config.yaml
model: "class-conditioned image flow-matching model"
dataset: "Sentinel-2 satellite tiles (TerraMesh)"
train_examples: 72500
image_size: 32
horizontal_flip: true
conditioning: "class"
arch: "dit"
objective: "flow_matching"
cond_dim: 256
targets: ["main land cover"]
num_classes: 9
cond_dropout: 0.1
logit_normal_time: false
norm: "rmsnorm"
activation: "gelu"
head_dim: 64
fused_qkv: false
qk_norm: false
moe: "expert_choice"
num_experts: 8
moe_every: 1
expert_mlp_ratio: 0.25
experts_per_token: 1
shared_expert: false
patch_size: [4, 4]
layers: 6
width: 256
positions: "learned"
optimizer: "soap"
beta2: 0.95
lr: 0.0016
beta1: 0.95
shampoo_beta: 0.95
eps: 1e-08
precondition_frequency: 16
max_precond_dim: 1024
one_sided: true
adamw_lr_other_params: 0.0013
steps: 9300
batch_size: 384
epochs: 49.3
lr_schedule: "linear"
final_lr_fraction: 0
warmup_steps: 1860
weight_decay: 0.2
adamw_weight_decay_other_params: 0.05
Rows from block 2 of a small class-conditioned image flow-matching model, named by matrix and row number. Rows with one number within an expert belong to one neuron, the router's apart. Each number is 128 + 24 x the weight over its row's rms, rounded and kept within 0 to 255. All counts start at 0.
Before each expert's rows are labels from the 100 images, of 14848 (inputs lightly noised), where the router gives the expert most weight on average: "responds to" is what is common among them. Only what is clearly more common there than usual is listed. The data: Sentinel-2 satellite tiles (TerraMesh).
# router: router (model.blocks.2.mlp.router.weight, 8x256, trained with AdamW), inputs 86-171
# up: expert up (model.blocks.2.mlp.up, 8x64x256), inputs 86-171
# down: expert down (model.blocks.2.mlp.down, 8x256x64, transposed), outputs 86-171

# expert 2
responds to: snow or ice; main land cover: snow or ice
router.2 [ 97  80 128  98 171  96  97  98 126 119  89  91 117 125 163 134 145 160 142 120 107 117 137 124 142 143 175 120 118 161  97 109 133 127 157 153 175 107 124 128  76 151 123 106 163  98 141 131 128 123 131  81 130 118 116 107 146  84 130 102  91 133 141 143 132 149 125 124 147 143 135 125 132  87 147 136 146 106 143 130 170 146 157 140 140 112]
up.0 [140 101 101 107 125 100 116 130 129 123 124 129 104 111 174 145 139 109 105 103 129 120 114 108 158 111 145 106 147 126 149 111  82 118 120 150 124 102 169 120 117 115 138  80 108 105 116  81 116 107 130 119 115 125 114  88 110  86 149 127 107 121 109 133  98 165 160 118 118 169 154 128 137 128 111 119 118 110  81  94 152 146 135 148 110 140]
down.0 [140 146 128 136 154 171 141  98 111 104 132 126 161 113 145 120 163 160 113 126 165 115  95 112 113 128  93 155 134 114  85 154 166 130 103 146 137 157 138 131 160 113 149 140 142 140 108 172 124 124 148 133 119 142 170 155 161 135 141 130 158 134 121 109  99 127 135 160 132 156 192 102 127 135 105 118 136 118 142 110 128 159 128 158 107 153]
up.1 [131 134  89 111 139 156 127 156 103 131 138 138 163 121 155 165  90 131 175 112 118 156 101 124 138 145 134 148 114 122 152 140 159 128 159 144 117 107 140  99 168 130 158 145  88 128 103 127  84 144 122 172 101 106 106 128 107  84  83 119 113  87 128 136 131 136 163 146 141 120  91 113 162 123 117 131 135 116  89  97 132 134 190 115 105  88]
down.1 [101 144 113 118 132 124 114 120 144 116  94  98  97 146 126 137 118 121 212 121 142 138  89 128 131 122  83 155 142 142  93 140  94 125 172 160 147 162 174 140 138 104 121 150 163 136  92  94 123 143 121  96 139  92 106  77 125 116 157 138 127 142 120 128  99 110 161 156 137 172  71 146 120 100 124 152 139 147 174 126 149 121 129 118 130  84]
up.2 [ 96 105 154 101 124 115 153 130 136 149 112  89 154 137 163 123 133 127 131 112 132 132  81 149 130 170 125 124 122 130 133 126 148  88 127 167 101 152 124  70 116 192 122 106 149 160 100 135 116 103 159 102 119 107  88 148 120  57 121 112 135 157 152 108 154 114 109 101 142 129 155 121 164 141 120 142  73 139 130 116 156 135 143 140 100  92]
down.2 [120 135 129 128 146 114 139 156 133 111 114 139 129 110  86 141 124 156 112 144 119 130 159 125 144  94 142 168 127 134 164 148 105  85 170 156 147  46 154 136  76 138 105 142 118  94 155 111 123 143 157 140 164 114 113 140 104  97 128 111 156 113 188  96 106 170 128 116 140  92 143 121 114 144 132 107 170 126 138 121 204 134 127 152  80 121]
up.3 [123 141 129  91 122 144 155 119 153 120  89 142 117  95 132 126 134 133 118 131 131 124 120  87  94 143 147 138 146  93 129 140 152 125 193 122 134  99  89  91 103 125  98 133  87 124 125 111  79 111 158 114 102 106 109 129 151 113 112 112 127 118 102 121 121 143 143 153 139 124 150 121 104 124 127 116 112 101 154 121 148 139  99 109  89  97]
down.3 [154 149 109 136 126 137 120 123 116  97 134 138  99  94 151 161 121 132 120 107 108  95 116 126 151 141 149 129 154  85 117 148 125 148 134  51 137 115 119 132 124 121 167  90 165 117 138 102 143 124 154 112 108 165 152 100 103 107 145  99 162 108 141 128  68 141 117 135 120 111  89 111 112 134 129 133 126 141 131 143 128 138 122  92 108 111]
up.4 [141 117 105 115 143 125 102 115 110 123 110 135 100  85 133 158 121 122  83 115 141 123 143 130 140 122 146  96 136 140 106 164  82 121 156 146 143  94 147 121 136 112 109 105 125 114 100 122 100 107 118 118 132 122 103 126 125  84 123 130 100 135 135 125 147 165 146 163 121  86 145 139 152 125 119 114 119 149 147 114 135 121  93 148 135  97]
down.4 [142 158 102 133 128  95 149 107 149 133 168 126 124 161 126 150 117 169  82 149 120 152 145  96 154  88 106  86 144 146 146 112 117 109 126 138 131 139 137 128 116 118 157  98 119 118 146 116 117  99 127 136 144 134 123 134 107 137 115 156 111 108 128 128 151 132 110 147 129 168 127 160 129 129 103 132 150 149 107 118 142 127 122  73 163 107]
up.5 [127 175 112  36 107 159 111 140 123 125 117 163 173 119 114 119 136 119 121 129 109 134 157 134 113 114  46  85 116 131 103  81 166 140 147 127 172 100 151 128 123 120 145 146 171 173 122 113 133 143 128 103 134 136 138 127 133 130 161 114  89  85 144 182 141 109 146 109 115 142 166 124 106 137 110  91  54 150 138 137 150 160 134 132 107 120]
down.5 [104 102 116  92 186 119 141 146 108 139 119 118 152 121 112 128 111  89 153 115 151 122 113 154 106 132 196 121 100 111 129 147 130  88 132 129 174  42 104 113 162 115 146 149 117 156 127 149 140 137 101 135 132 132 140 148 106 165 122 112 125 136 157 142 126 147 151 116 156 153 137 109 129 111 156 136 148 170 114 117 104 161 122 122 109 112]
up.6 [119 183 118 125 106 142 160 151 169 114 136 108 111 128 102 114 130 128 135 144 145 139 139 137 130 113 137 121 117 120 148 112 132  88 114  89 132 114 157  80 107 119 119 131 128 144 100 123 164 167 126 138 151 162 143 134  86 161 124  90 122 124 105 166 133 108  88 118 130 116 103 139 130 112 134 140  51 134 125 116 138 134 113 163 122 119]
down.6 [120  94  72 145 119 141 113 161 119 132 134 130 109 152 140 151 106 107 133 133 171 131  82 152 108 126 120 112 145 113 105 142 135  93 113 113 119 110 161 126 148  90 154 109 134 120 117 129 115 137 119 102 108 116 153 127 103 108  91 115 125 163 107 114 137 129  77 136 130 127 143 106 136 142 127  71 196 145 128 138 120 114 118  97 127 111]
up.7 [129 139 134 124 123 118 184 113  58 110 165 155 105 129 132 159 134  71 149 147 151 159 148 135 122 162 119 132 154 145  80 147 137 132 127 144 125 134  95 132 137 115 150 161 140 127 139 111 142 140 125 115 127 129 132  92 135 112 105 103  93 124 152 155  69 130 150 138 156 178 130 127 126 118 114 138 143 134 104 140 137 143 115 190 161 129]
down.7 [112 123  71 116 151 118 108 133 137 132 116  85 125 120 126  85  90 117 153 162 101 134 126 163 137 120 120 123 125 112 124 117 120 115 128 121 136 134 119 113 113  95 143 168  94  78  66  84 121 146 124 108 161  92 110  96 130 133 195  75 129 140 138 118 147 106 125 159 100 114 141 108 125 141 119 183 131 140 177 119 131 112 167 129 142 115]
up.8 [138  80 115 100 157 122 150 121 131 126 157  77 119 121 134 149 171 130  82 103 101  94 107 125  96  90 124 121 137  98 137 115 144 151 146 133 151 129 181 130 101 135 122  88 134  74 156 147 122  92 125  84 100 136  85 141  90 154 121 112  96 129 103 158 123 129 159  95  99  96 139 114 154 169 127 105 112 146 109  89 134 117 130 100 144 121]
down.8 [104 132 146 110 117 134 135 120 108 102 121 167 130 135 113 133 121 127 140 121 152 125 194 149 163 129 184 145 117 134 158 110 114 150 158 156 114  99 119 149 103 157 142 102 116 127 117 149 150 100 146 137 136 134 108 109 143 145 152 155 152 133 130 113 162 145 163 108 107 142 154 144 101 153 140 145 127 134 108 167 111 118  83 132 107 116]

# expert 0
responds to: water; main land cover: water
router.0 [115 149 129 155  60 107 128 168 113 122 130 164 114 120  76 142 123 113 140 123 124 149 134 168 130 136 154 121 120  90 130 176 122 151 105 155 130 104 140 137 174 138 137 133 119 113 137 122 138 123 117 159 133 153 157 146 149 152  97 132 135 115  77 152 141 104 161 152 128 140 124 112 133 142 110 129 133 141 135 127  86 116 139 140 147 119]
up.0 [138 131  89 119 126 190 132 117 150 115 133  94 152 139 143 125 105 163 132 125 133  84 121 119 135 135 102 111 133 132 149 167 105 130 110 143 126 117 132 100 174 172 147 136 159 142 124 130 106 145 113 123  93  91 160 124 161 158 149 131 137 117 116 133 136 155 147 101 125 105 117 161 111 110 116 114 130 102 123 142 176 133 127  78  70 125]
down.0 [160 153 189 123 127 114 148 133 114 133 102 130 120 125 164 146 148 129 157 131 152 120 103 103 118 106 122 169 114 107 121 147 150 139 161 123 120 139 123 101 159 153 165 141 134 133  98 114  69  94 118 154 135  84 123 124 122 103 132 109 106 126 124 145 104 120 108  84 108 155  82 121 148 135 109  67 116  81 167 126 146 155 195  68  84 110]
up.1 [128 117  88  89 114 135 128  92 111 128 149 137 132 106 151 167 109  94 143 124 105 167 119 104 126 104 100 140 106 130 101 119 172 121 145 138 132 114 138 118 156 131 199 121 141 139  89 155 131 103 159 122 111 129 135  93 155  84 126 137 115 155 167 116 167 153 129 113 131 119 157  84 120 125 140 114  79  88  92 164 151 110 100 171 123 110]
down.1 [114 134 117 135 164 159 127 126 125 151 145 122 122 128 148 114 121 148 128 113  70 136 170 123 140 122 140 112  97 111 110  90 132 115 139 150 127 163 123 125 149 131 170 128 112 110  98 138 128 135 141 141 153 109 120 160 132 121 113 114 136  87 109  75 120  99 123 169 103 105 101 179 105 133 117 158 126 140 100 123 130 143 130 144 139 102]
up.2 [153 130 101 113  93 136 115 112 165 147 152 140  59 100 150 135 121  93 133 132 144 139 109 131 102 127 138 113 137 118 126 166 122 122 116 175  54  97 114 124 146 140 154 181 130 123 105 109 119 134 141 124 134 118 122 138 156 108 119 135 134 123 125 105  93 102 142 136 141 136 150 150 112  77 154  89 150 121 151 150 132  83  96 162 126 118]
down.2 [105 135 118 113 107  95  97  79 120 132 139 126 138 130 137 106 101 147 169 167 118 142 166 149 161 158 101 134 149 125 136  89 136 138 114 147 153 147 150  83  81 138  90 127 120  74 162 128 127 120 109 172 138 172 128 137 145 121 155 137 114 130 143 126 163 102 183 117 100 118 137 146 158 181 119 139 113 106 156 113 127 140 107 126 130 116]
up.3 [122 101 128 121  98 118 124 133  77 115 111  96 162 135 147 149 124  84 124 123 125 146 104 114 129 169  85 123 143 110 146  98 116  58 148 160 108  96 115 117 118 159 147  95 107 176 100 162  94 104 105 125  87 114  85 121 122  76 179 136 173 151 121 101 159 123 111 159 118 156 145 142 124 106 154 152  93 110 119 100 177 126 126 136 159 127]
down.3 [124 105 103 124 148 126 144 134 123 126 144  77 115 132 186 113 148 143  93 121 148 132 181 135 136 170 119 112 106  93 128 102 125 118 124 116 116 126 124 120  99 115 135 130 153  97 123 134 173 111 126 143 117 135 154 120 137 100 144 144 143 131 155 141 150 107 132 154 107  95 159 137 113 139 180 139 122  92 129 156 131  82 123 126 157 119]
up.4 [159 137 120 106 156 139 154 110 120  83 132 131  81  93 143 140 115 114 148 153 128 111 118 108 130 151 164 117  98 178 108 118 125  99 128  99 122 114 115 135 105 166 104 144 104  48 156  80 153 124 136 126 131 132 111 102 140 135 140 130 131 138 144  60 128 142 149 111 144 122 145 162 111 118 145 133 168 123 128 110 104 117 126 148 124 133]
down.4 [126 108 139  68 165 118  98 181 124 107 118 104 132 167 100 136 118 140 139 115 142 116  74 134  81 157 113 111  91 147 111 111 145 125 120 127 102 117 163 120 111 165 115 137 115 231 148 129 134 127 109 136 134 104 132 101 111 149 152 101 131 122 130  81 112 139 149  93 142 128 135 123 144 149 138 142 170 150 133  85  88 121 139 133  78 121]
up.5 [164 136 152  99 166 142 115 109  94 162 122 149 105  90 147 102 109 152 118 126 143 109 137 122 130 146 137 129 146 137 140 135 123  83 151 165 128 140  88 128 105 170 146 110 108 120 123 132 115 112 140  98 128 127 121 111 131  93 112 135 142 136 131 106 120 135 152 144 151 139 155 141 154 133  62 160 123 133 108 126 125 123 144 140 103  87]
down.5 [135 111 157 162 125 162 133 180 137 126 137 184 133 124 155 141 114 135 101 172 139 143 120 102 131 118 114 127 106 152 122 112 131 144 134 114 141 160  97 173 168 104 159 115 131 161 130 133 159  95 127 113 101 123 136 149 102 127  85 134 105 141 147  89 119 125 150  95 154 113 143 147 168 111 186 120 129 114 107 103 124 128 119 122 113 136]
up.6 [120  60 115 131  92 119 170 134 159 134 104  56  90 151 146 155 143 104 130 109 123 108 132  96 153 115 122 106 126 122 119 168 143 124 170 163  44 124 132 141 146 131 127 125  94 116  91 146 111 118 160 110 100 137 127 138 120 117  95 135 110 103  86 116 124  90 100  96 137 156 140 104  99  73 114 102 146 130 105 115 136 120 133 143 189  99]
down.6 [106 195 121 138 125 140 112 122 141 124 152 158 109 112 152 147  96 127 158 133 152 140 141 130 162 117 142 136 161 159 130 167 178 135 107 137  85 125 150 149 117 154 166 131  91  99 126 114 141 125 148 147 100 129 126 155 146 140 135 124 173 116  93 187 138 117 144 128 135 151 116 126 130 147 113 125 133 172 176 151 154  83 111 131 133 118]
up.7 [161 124 109  99 154 106 126 115 111 138 136 122 146 139 161 146 110 159 112 108 144 145 126 112 136 124 116 164 127 115 114 127 131 114 167 142 113 112 128 128 130 153 113 124 116 139  77 117 135 101 120  78  93 101 109  83 164 110 139 105 158 136 107 148 108 179 130 113 126 138 149 117 119 108 130  96  87 105 127 139 184 123 133 148 108 136]
down.7 [152  72 107 186 159 118  99 176 124 150 160 142 148 145 123 125 126 140 131 155 173 117 127 130 108 140 104 161 136 106 141 147 105  86 174 128 124 139 155 155 144 110 144 141 110 127 124 143 145 139 144 126 124 147 163 147 121 145 146 163 157 163 101 127 124 135 124 153 140 111 158 106 154 126 185 136 101 112  91 127 128 123 116 103 158 106]
up.8 [174 106 120 108 155 132 145 106 118 105 115 119 133 150 138 116 121  97 109 130 141 111 115  88 170 142  91 168 145 100 117 155 101 123 122 119 158 122  68 106  78 125 137 111 148 127 134  85 131  88 159  88  94 111 108 103 108 126 165 140 109 159 114 102 108 166 139 107 103 141 123 181 110  97 158 102 104 138  99 133 156 120 140 139 117 112]
down.8 [147 130 131 123 132 107 113  83 137 155  87 147 117 152 118 138 108 101  99 131 140 135 134 150 155 150 123 184 159 124 129 118  93 157 148 110 107 144 127 142  93 136  71 128 108 107 123 117 162 135 109 145 136 109 137 106 119 119 112 104 132 103  81 146 160 142 132 132 141 128 153  79 160 129 125 135 121 130 155 150 163 152 130 119 104 154]

# expert 4
responds to: snow or ice; main land cover: snow or ice
router.4 [ 91 133 111 176 129  87 104 107 127  79 109 125 118 166 120 104 141 106 129  85 145  91 169 131 145 124 153 132 148 159 121 188 125  76 133 102  84 101 139  97 144 134 151 117 114 127 119 154 116  98 121 117 110 135 120 107 147 166  97 124 159  98  99 145 143  64 111  86 154  87 114 127 180  73 137 136 138 139 125 113 135 117 107 138 171 135]
up.0 [125 139 122 100 158 166 146 176 134 132 146 148 133 114 129 135 121 134 142 107 143 127 113 112 142 119 121 151 142 115 124 158 119  73 140 135  86 125 121 151 133 178 137  97 123 185 106  98 132 141  73 141 117 134 105 131 135 105 178 153 146 120 122 135 138 117 153 121  98 123 134 114  95  89  80 102 123 108 141 141 143 165 179 156 118 149]
down.0 [113 167 118  95 132 149 120 146 115 127 142 183 138 132  98 176 124 144  96  96 134 153 128 115  96 148 100 108 126 137 140  94 119  97 124 150  99 123 113 164 119 171 122 130 101 127 154 118 128 170 143  78 167 127 105 135 115 128 133 156 107 107 123 144 129 180 185 102 130 127 145 108  88 124 150 150 106 154 120  86  84  95 101 143 130 116]
up.1 [156 102  89 117 132 111 154 185 136 127  95  85 118 115 129 168 141 132 129 129 154 153 116 110 139 134 136 118 143 106 165 131 151 100 180 149 100 136  89 151 155 111 101 186  82 112  84 132 102 111  98  95  58 133 136 149 162 145 114 140  91  92 114 157 120 112 136 119 132 161 127 128 116 147 108 136 140  98 114  90 177 129 124  88 120 109]
down.1 [114 144 142 117  96 140 118 135 114 130 123  73 108 159 141 116 139 154 160 172 189  76 119 132 113 144  81 114 118  96 160 169 124 151 136 166 142 150 168 126 140  96 156 123 141 150 166  92 120 112 136 115 126 151 143 126  92 110 132 127 129 108 125 147 108 136 112  70 113 110 123  85 112  99 130  75 126 133 133 107 109 143 151 137 143 134]
up.2 [128 121 102 104 127  94 117 106 111 129 128  82 139  75 129 142 156 125 108 130 136 135 117 109 123 126 111 127 117 126 110 124 157 113 159 166 115 106 117 121 117 232  93 135 128 117 117 166 100 102 119 108 131 114  66 164 115 116 139 117 103 133 138 165 123 124 127 113 110 141 100 117  94 126 136 107  86 136 135 118 117 131 112 143 126 112]
down.2 [105 127 146 110 112 122 111 137 165 115 147 162 103 120 128 126 122 161  91 124 149 119 151 147 168 117 154 122 118 112 110 148 122  86 132 111 110  74 151 145 114 160  46 114 141 148 152 103 123 117 155 156  93 139 152 151 139  96 161 145 136 118 125 145 122 133 119 123 102 126 152 145 163 184 110 152 152 118 144 121 180 160 127 137 154 145]
up.3 [154 149 128  96 154 154 124 116 146 127 117  67 140  89 180 141 124 102 148 115  91 120 145 107 127 105 129 144 135 166 127 113 126 127 159 127  60 152  67 152 121 161 121 166 140  39 116  96 129 117 131 113 140 116 116 128 146 142 130 185 118 130 149  95 113 156 142 150 105 150 122 186 110 191 104 117 160 108 100 126 138 144 134 128 140 114]
down.3 [123  99 120 127 138 154 109 112 127 117 127 203 130 137  98 107 130 164 136 125  89 139 166 134 160  99 123 129  83 147 116 139 131  95 116 135 109 101  95 151 136 162 138 144 148 138 142 122 174 103 154 173 132 131 111 137  96 139 163 194 112 146 163 129 128 171 167  79 153 139 147 125 138  55 145 128  59 121  99 132 104 142 140 138 114 139]
up.4 [123 217  62  91 113 104 132 149 122 142 138 125 122 148 153 110 106 124 127 132 139 123 128 116 147 144 105 146 135 119 164 136 115 143 130 144 124  95 161 156 170 146 171 112 103 178 115 107 137 104 146  96 101 110 123 129 153  90 125 141 126 129 101 106 124 149 145 132 126 142 103 142 111 136  98 122  93 112 127  93 118 139 129 117 109 111]
down.4 [100 122 134 172 109 177 131 108 138 156 105 132 106 127 147 149 120  86 157 128 130  79 136 120 133 147  84 122 120 158 111 138  88 130 170  90 121 149 122 135 104 108 111 138 135 129 143 148 144 137 112 139 138 117 123  73 116 152 118 142 151 113 156 129 125 150 131 146 122 127  92 160 105 162 150 157 137 141  93 103 112 106 139 145 152 120]
up.5 [161 111 130 117 139 141 157 133 111 143 174 100  89 111 114 122 124 105 164 138 126 110 119  97 156 117 124 132  98 145  92 135 125 108 137 132 158 152 147 148 141 130 133 161  95 102 102  93 159 146 148 149  83 123 168 110 114 137 115 123  81 142 164 111 110 130 137 103 172 176  77 152 157 104  88 132 123 136 116 128 141  96  96 190 168  95]
down.5 [104 109  94 125  87 120 131 136 158 101  94  74  96 152 125 114 139 136 127 125 132 127 112 164 162 153 128 104 131  99  95 137  97 149 132 117 130 151 125 146 140  78  77 154 129 105 103  93 128 161 101 124 163  90  98 132 137 142 139 114 136 128 144  66 109 151 143  92 157 101 113  83 140 132 149 136 126 142 146  97 114 135 165 109 112 125]
up.6 [155 147 115  98 129 152  92 138 157 138 119 104 133 136 177  98 109 153 126 106 108 119  85  98 135 137 107 156 163 129 155 109 165 133 126 126 125 149 141 160 161 172 119  95 112 129 105 142 113 127 125 139 137 123 115 139 127 118 168 139 154 118  99 100 138 131 156 151 111  84 105 130 103 126 103 128 166 111 106 125 104 119 163  94  97 132]
down.6 [104 103 112 112 137 118 136 167 179 101 135  76 117  98 116 155 155 130 135  88 122 146 100 133 142 142 132 162 142 123 136 127 147  72 154 122 159 119  84 111 126  70 128 158 126  82  77  97 151 115 111 110 129 102 114 142 151 174 146 147 145 158 172 132 144 118 102 186  96  93 142 113 125 109 104 159 107 158 125 108 117 106 140 135 110 121]
up.7 [134 178  81 134 152  90 101 132 106  81 140 143 141 117 110 106 115 133 119 143 127 104 143 147 136 152 188 125 127 148 120  93 135 178 136  81 157 151 139 161 115  38 154 124 121  25 121 124 119 124 128 129 167 124 144  82 143 197 164 125 126 121 117  82 131 103 136 120  99 125 143 118 156  97 162 138 196 156 141 121 113 150 132 132 149 145]
down.7 [125  99 125 148 146 150 180 175  76 176 104  93 151 153 130 137 144 144 148 130 169 124  75 132  77 133  93 107 111  75 132 121 142 130 103 150 129 169 144 143 141  70 133 140 126 148 120 109 121 145 117 123 149 120 134  90 124 172 177 101 105 128  99 113 131 104 108 150 133 114 150 153 129 138 168 113 164 152 123 128  68 122 113 114 135 141]
up.8 [116 121 150 124 145 119 148  95  92 141 122 148  91 154 100 132 126  92 131 118 154 149 173 124 123 134 118 118 159 142  76 153 162 167 131 147 108 121 109 141 103 107 155 134 149 134 105  80 118 114 182 144 125 132  85 117  95 137 109 107  97 156 160 122 130 136 127  91 134 122 162 122 119 150 135 134 143 142 140 106 119 104 104 151 132 119]
down.8 [108 126 140 122 136 121 138 157 100  85 108  56 115 124 141 119 149  91 164 110 117 114  78 171 111 149  99 160 116 110 122 118 121 107 170 137 163 134 114 104 152  75 130 162 124 110  70 101 114 150 122 106 170 137  83 105 144 114 139  94 143 124 107 110 100 121 144 150 159 104 135 117  97  96 127 139 129 119 166 166 155 105 144 102 103 119]

# expert 3
responds to: trees; main land cover: trees
router.3 [164  89  71 149 125 138 122 132 144 154 122 127 117 114 127 125 153 133 195 139 135 140 134 144 109 115 111 150 148 137 160 145 137 109  66  90 180 170 150 120 138 118 103 116 141  97 138 194 116 128 126 113 132 154 114 168 122 175 109 168 139 165 144 167 118 110 165 124 151 132 120  84 150 163 133 111 136 150 127 110 159 108 129 153 144 120]
up.0 [131  67 100 112 215 133 143  94 137  75 112 157 113 137 167 144 107 129 115 104 148 108 136 134 145 109 166 153 112 173 113 141 118 150 153 101 118 131 137 147 118  47 136 127 133  67 134 117 131  95 140 133 149 135 138  83 132 121 125 152 117 147 144 102  95 150 146 110 164 120 157 125 143 173  95 126 159 115 141 136 137 147 120 135 103 128]
down.0 [127 154 104 172 137 114 148 139 145  73 112 129 125  98 141 117 137 155 120 149 169 146  87 178 106 120 142 105 147 115 141 149 134 175 167  92 153 172 120  94 161 112 150 135 118 101 100 103 116 102 116  68  80 105 144 106 151 116 112 176 124 136 164 148 138  88 160 111 141 171 127 151 153 113 113 112 104 110 145 128 120 140 149 106 103 125]
up.1 [170 105  89 122 111 123 128 172 144 149 159 141 173 110 173 159  89 111 174 153  71 171  88 123 152 147 102 139 109 134 116 133 132 106 137 105 100 143 116  91 198 114 194 113 115 102  69 169 132 142 125 136 112 134 162 113 132 128 130 141 113 124 154  93 137 112 172 100 127 128 126 109 133 120 135 138  94 113 122 121 131 159 177 127  94 163]
down.1 [123 101  49 116 153 115 122 106 143 139 140  97 162  68 135 135  75 109 106 118  85 106 166 150 134  98 122 136 152 120 152 100 115 130 120 125 113 125 130 138  59  98 127 118 158  83 116 146 119 137 135 146 136 119 156 183 136 152 132  66 133 157 137 141 145 122 132 164 134  61 137 137 132 156 149 156 149 139 121 135 121 115 137 139 158 148]
up.2 [137 129 105 114 169 142 171 123 148 114 110 128 132 113 135 133  97 128 134 150 130 100 149 103 135 124 107 120 105 110 124 118  98 128 176 136 140 145 128  85 160 117 118 139 120 152  79 124 160 143 116 120 111 112 158 103 157 137 133 145 100 148 154 122 133 103 124  75 158 141 141 134 108  94  96 122  56 111 111 140 157 142 114 136 119 131]
down.2 [108  71  90 125 125 121 145 142 138 144 120 116 153 117  92 145 153 118 110 122 120 126 131 110 112 146 151 141 122 100 102 152 119  86 127 139 131 149  95 126 109  77 158 137 150 129 121 148 127 148 143  93  53 115 154 130 138 150 126 122 121  97 107  91 108 133 125 162 132  92 155 122  85 142 173 104 165 153  91 134  94 132 119 127  78 110]
up.3 [154 119 105  80 147 158 104  98  96 107 165 176 163 122 162 122 101 121 138 133 114 100 174 150 158 154  79 112 153 111 116 134 159 137 123 124 117 103 120 100 148 105 168 139 128 154 153 103 112 114 108 128 109 104 106 107 121 141 136 176 137 162 126  92 129 201 163 127 100 143 146 183 109 119 148 116 117 106 126 107 115 121 145 116 137 125]
down.3 [116 176 151 132 125 127 127 116 146  80 121 140  81 136 148 113 208 122 126 121 122 125 119 122 138 149  83 140 105 175 142 122 113 114 145 132 125 148 133 113 139 170 155 124 119 156  96 122 118 146 134 122 154 124 113 105 128 122 119 162 137 109 144 120 110 132 115 103 128 136 158  91 106 145 137 173 107 119 117 145 157 142 105 153 140 133]
up.4 [157 112 102 157 114 118 136 165 136 140 148 122 129 117 132 115  96 148 157 125 116 143 119 165 148 154 122 122 166 129 146 117 132 100  95 125 139 135  79 193 116  84 121 123 114 128  90  89 171 140 150 134  87 144 153 144 136 132 158 132 140 135  91 130 180 136 171 148 129 146 113 114 131 136 125 161 126 126 139 146 154 149 139 153 120 119]
down.4 [166  99 130 157  86 113  99 129 105 157 130 132 132 151 153 181 112 141 122 163 121 125 116 119 107 119 104 119 129 104 121 162 124  74 122 106 118  58 132 135 119  88 137 183 146 135 156 108 117 131 105 150 170 143 132 124 143 133 129  98 115 164 156 125 128 122 151 154 102 134 131 120 159 119 146 128 142 134 128 159 152 126 137  97 121 112]
up.5 [123 110 133 120 130  86 128 151 128 112 140 123  92 175 161 160 121 110 108  89  92 108 110  83 152  90 116 120 147 126 154 103 114 136 107 117  84 132 130 110 102 104 178  80 137 128 110  98 139 111 125 135 113 132 125  84 100 113 173 129 110 129 132 102 103 142 119 122 130 160 158 121  85 137 123 159 122  92  48  89 142 136 159 115 132 122]
down.5 [121 106 118 131 114  91 118 132  96 177 146  83  90 119 120 110 134 138 130 134  92 152 158 131 124 131 131  86 141  71 167 119 149 118 140 117 137 135 120 104 123  72 151 121 136 118 163 102  93  89 113 104 144 108 152 103 152 157 140  89 121  88  90 150 151  75 124 139 138 138  76 147 142  93 127 141 159 100 115 200 118 126 161 107 164 107]
up.6 [161 136 123 111 202 141 146  96  91 147 165 156 155 152 153 152 142 154 141 130 123 124 165 147 128 167  73 124 158 128  99 139 174 129 111 148 112 154 133 145 104 111 150 168 152 188 119 134 125 120 106 133  99 122 109  91 112 125 156 154 141 106 133 128  98 178 167 118 103 122 138 164 109 136 156 108 107 118 128 130 126  76 123 118 150 117]
down.6 [159 124 103 139 163 150 127 112 172 146 150 143 142 113 118 153 154 167 140 149 144 118  79 166 126 120 143 102 106 101 121 139 162 111 135 167 144 130 105 141  94 131 148 173 134 136 153 157  93 112 158 145 153 119 124 143 110 159 115 151 119 112 160 109 127 135 164  89 118 131 118 121 148 152 155 137 111 162 135 180 158 117 154 127 147 126]
up.7 [131  98 107 118 140 172 110 115 107 133 143 144 149  80 162 175 135 139 172 120 146 127 115 140 154 137  74 122 115  80 137 134 119 112 123 135 133 117 128  52 137 121 105 145 116 162 157 105 125 129  72 134 126 122 137 133 146  82 116 158 136 145 146 158 159 133 178 116 119 116 116 105 144  87 111 126  90 107 138 143 164 168 177 165 149 121]
down.7 [171 115 130 116 151 136 135 141 123 113 141 112 120 131  93 174  94  72 133 136 141 111 115 104 103  75 115 171 175  87 127 148 122 137 149 163 164 133  89 119 136 118 129 114 122  91  94 181 130 143 148 124 174 142 131 147 121 129 110  89 104 126  90 122  91 106 130 132 157 106 114 106 138  94 127 121 154 129 140 102 103  90 134 146  76 172]
up.8 [156 136 134 114 122 145 101 122 104  96 135 152 143 155  97  89 136 144 164 120 118 127 126 126 130 161 105 114 155 112 196 129 152  78  84 145 195 116  98 105 109 142 115 140 122 167 175 157 102 171 156 113 144 106 124 175 124 141 147 145 110 141 131 161 151 161 175 212 131 176 101 126 137 141 155 123 126 147 123 131 157 124 148 126 124 108]
down.8 [117 105 130 104  99 120  84 130 132 153 144 104 144 120 123 114  99 108  95 118 118 129 102  90 115 118 182 102 143 150 147  81 137 125 137 114  50 104 111 136  94 137 149 148 152  83 100 110 156 117 133 135 179 142 133 126 127 159 133 119 127 181 137 148 136 112 152 122  92 108 155 127 137 138 147 129 134 112 134 130 118 100  95 129  85 147]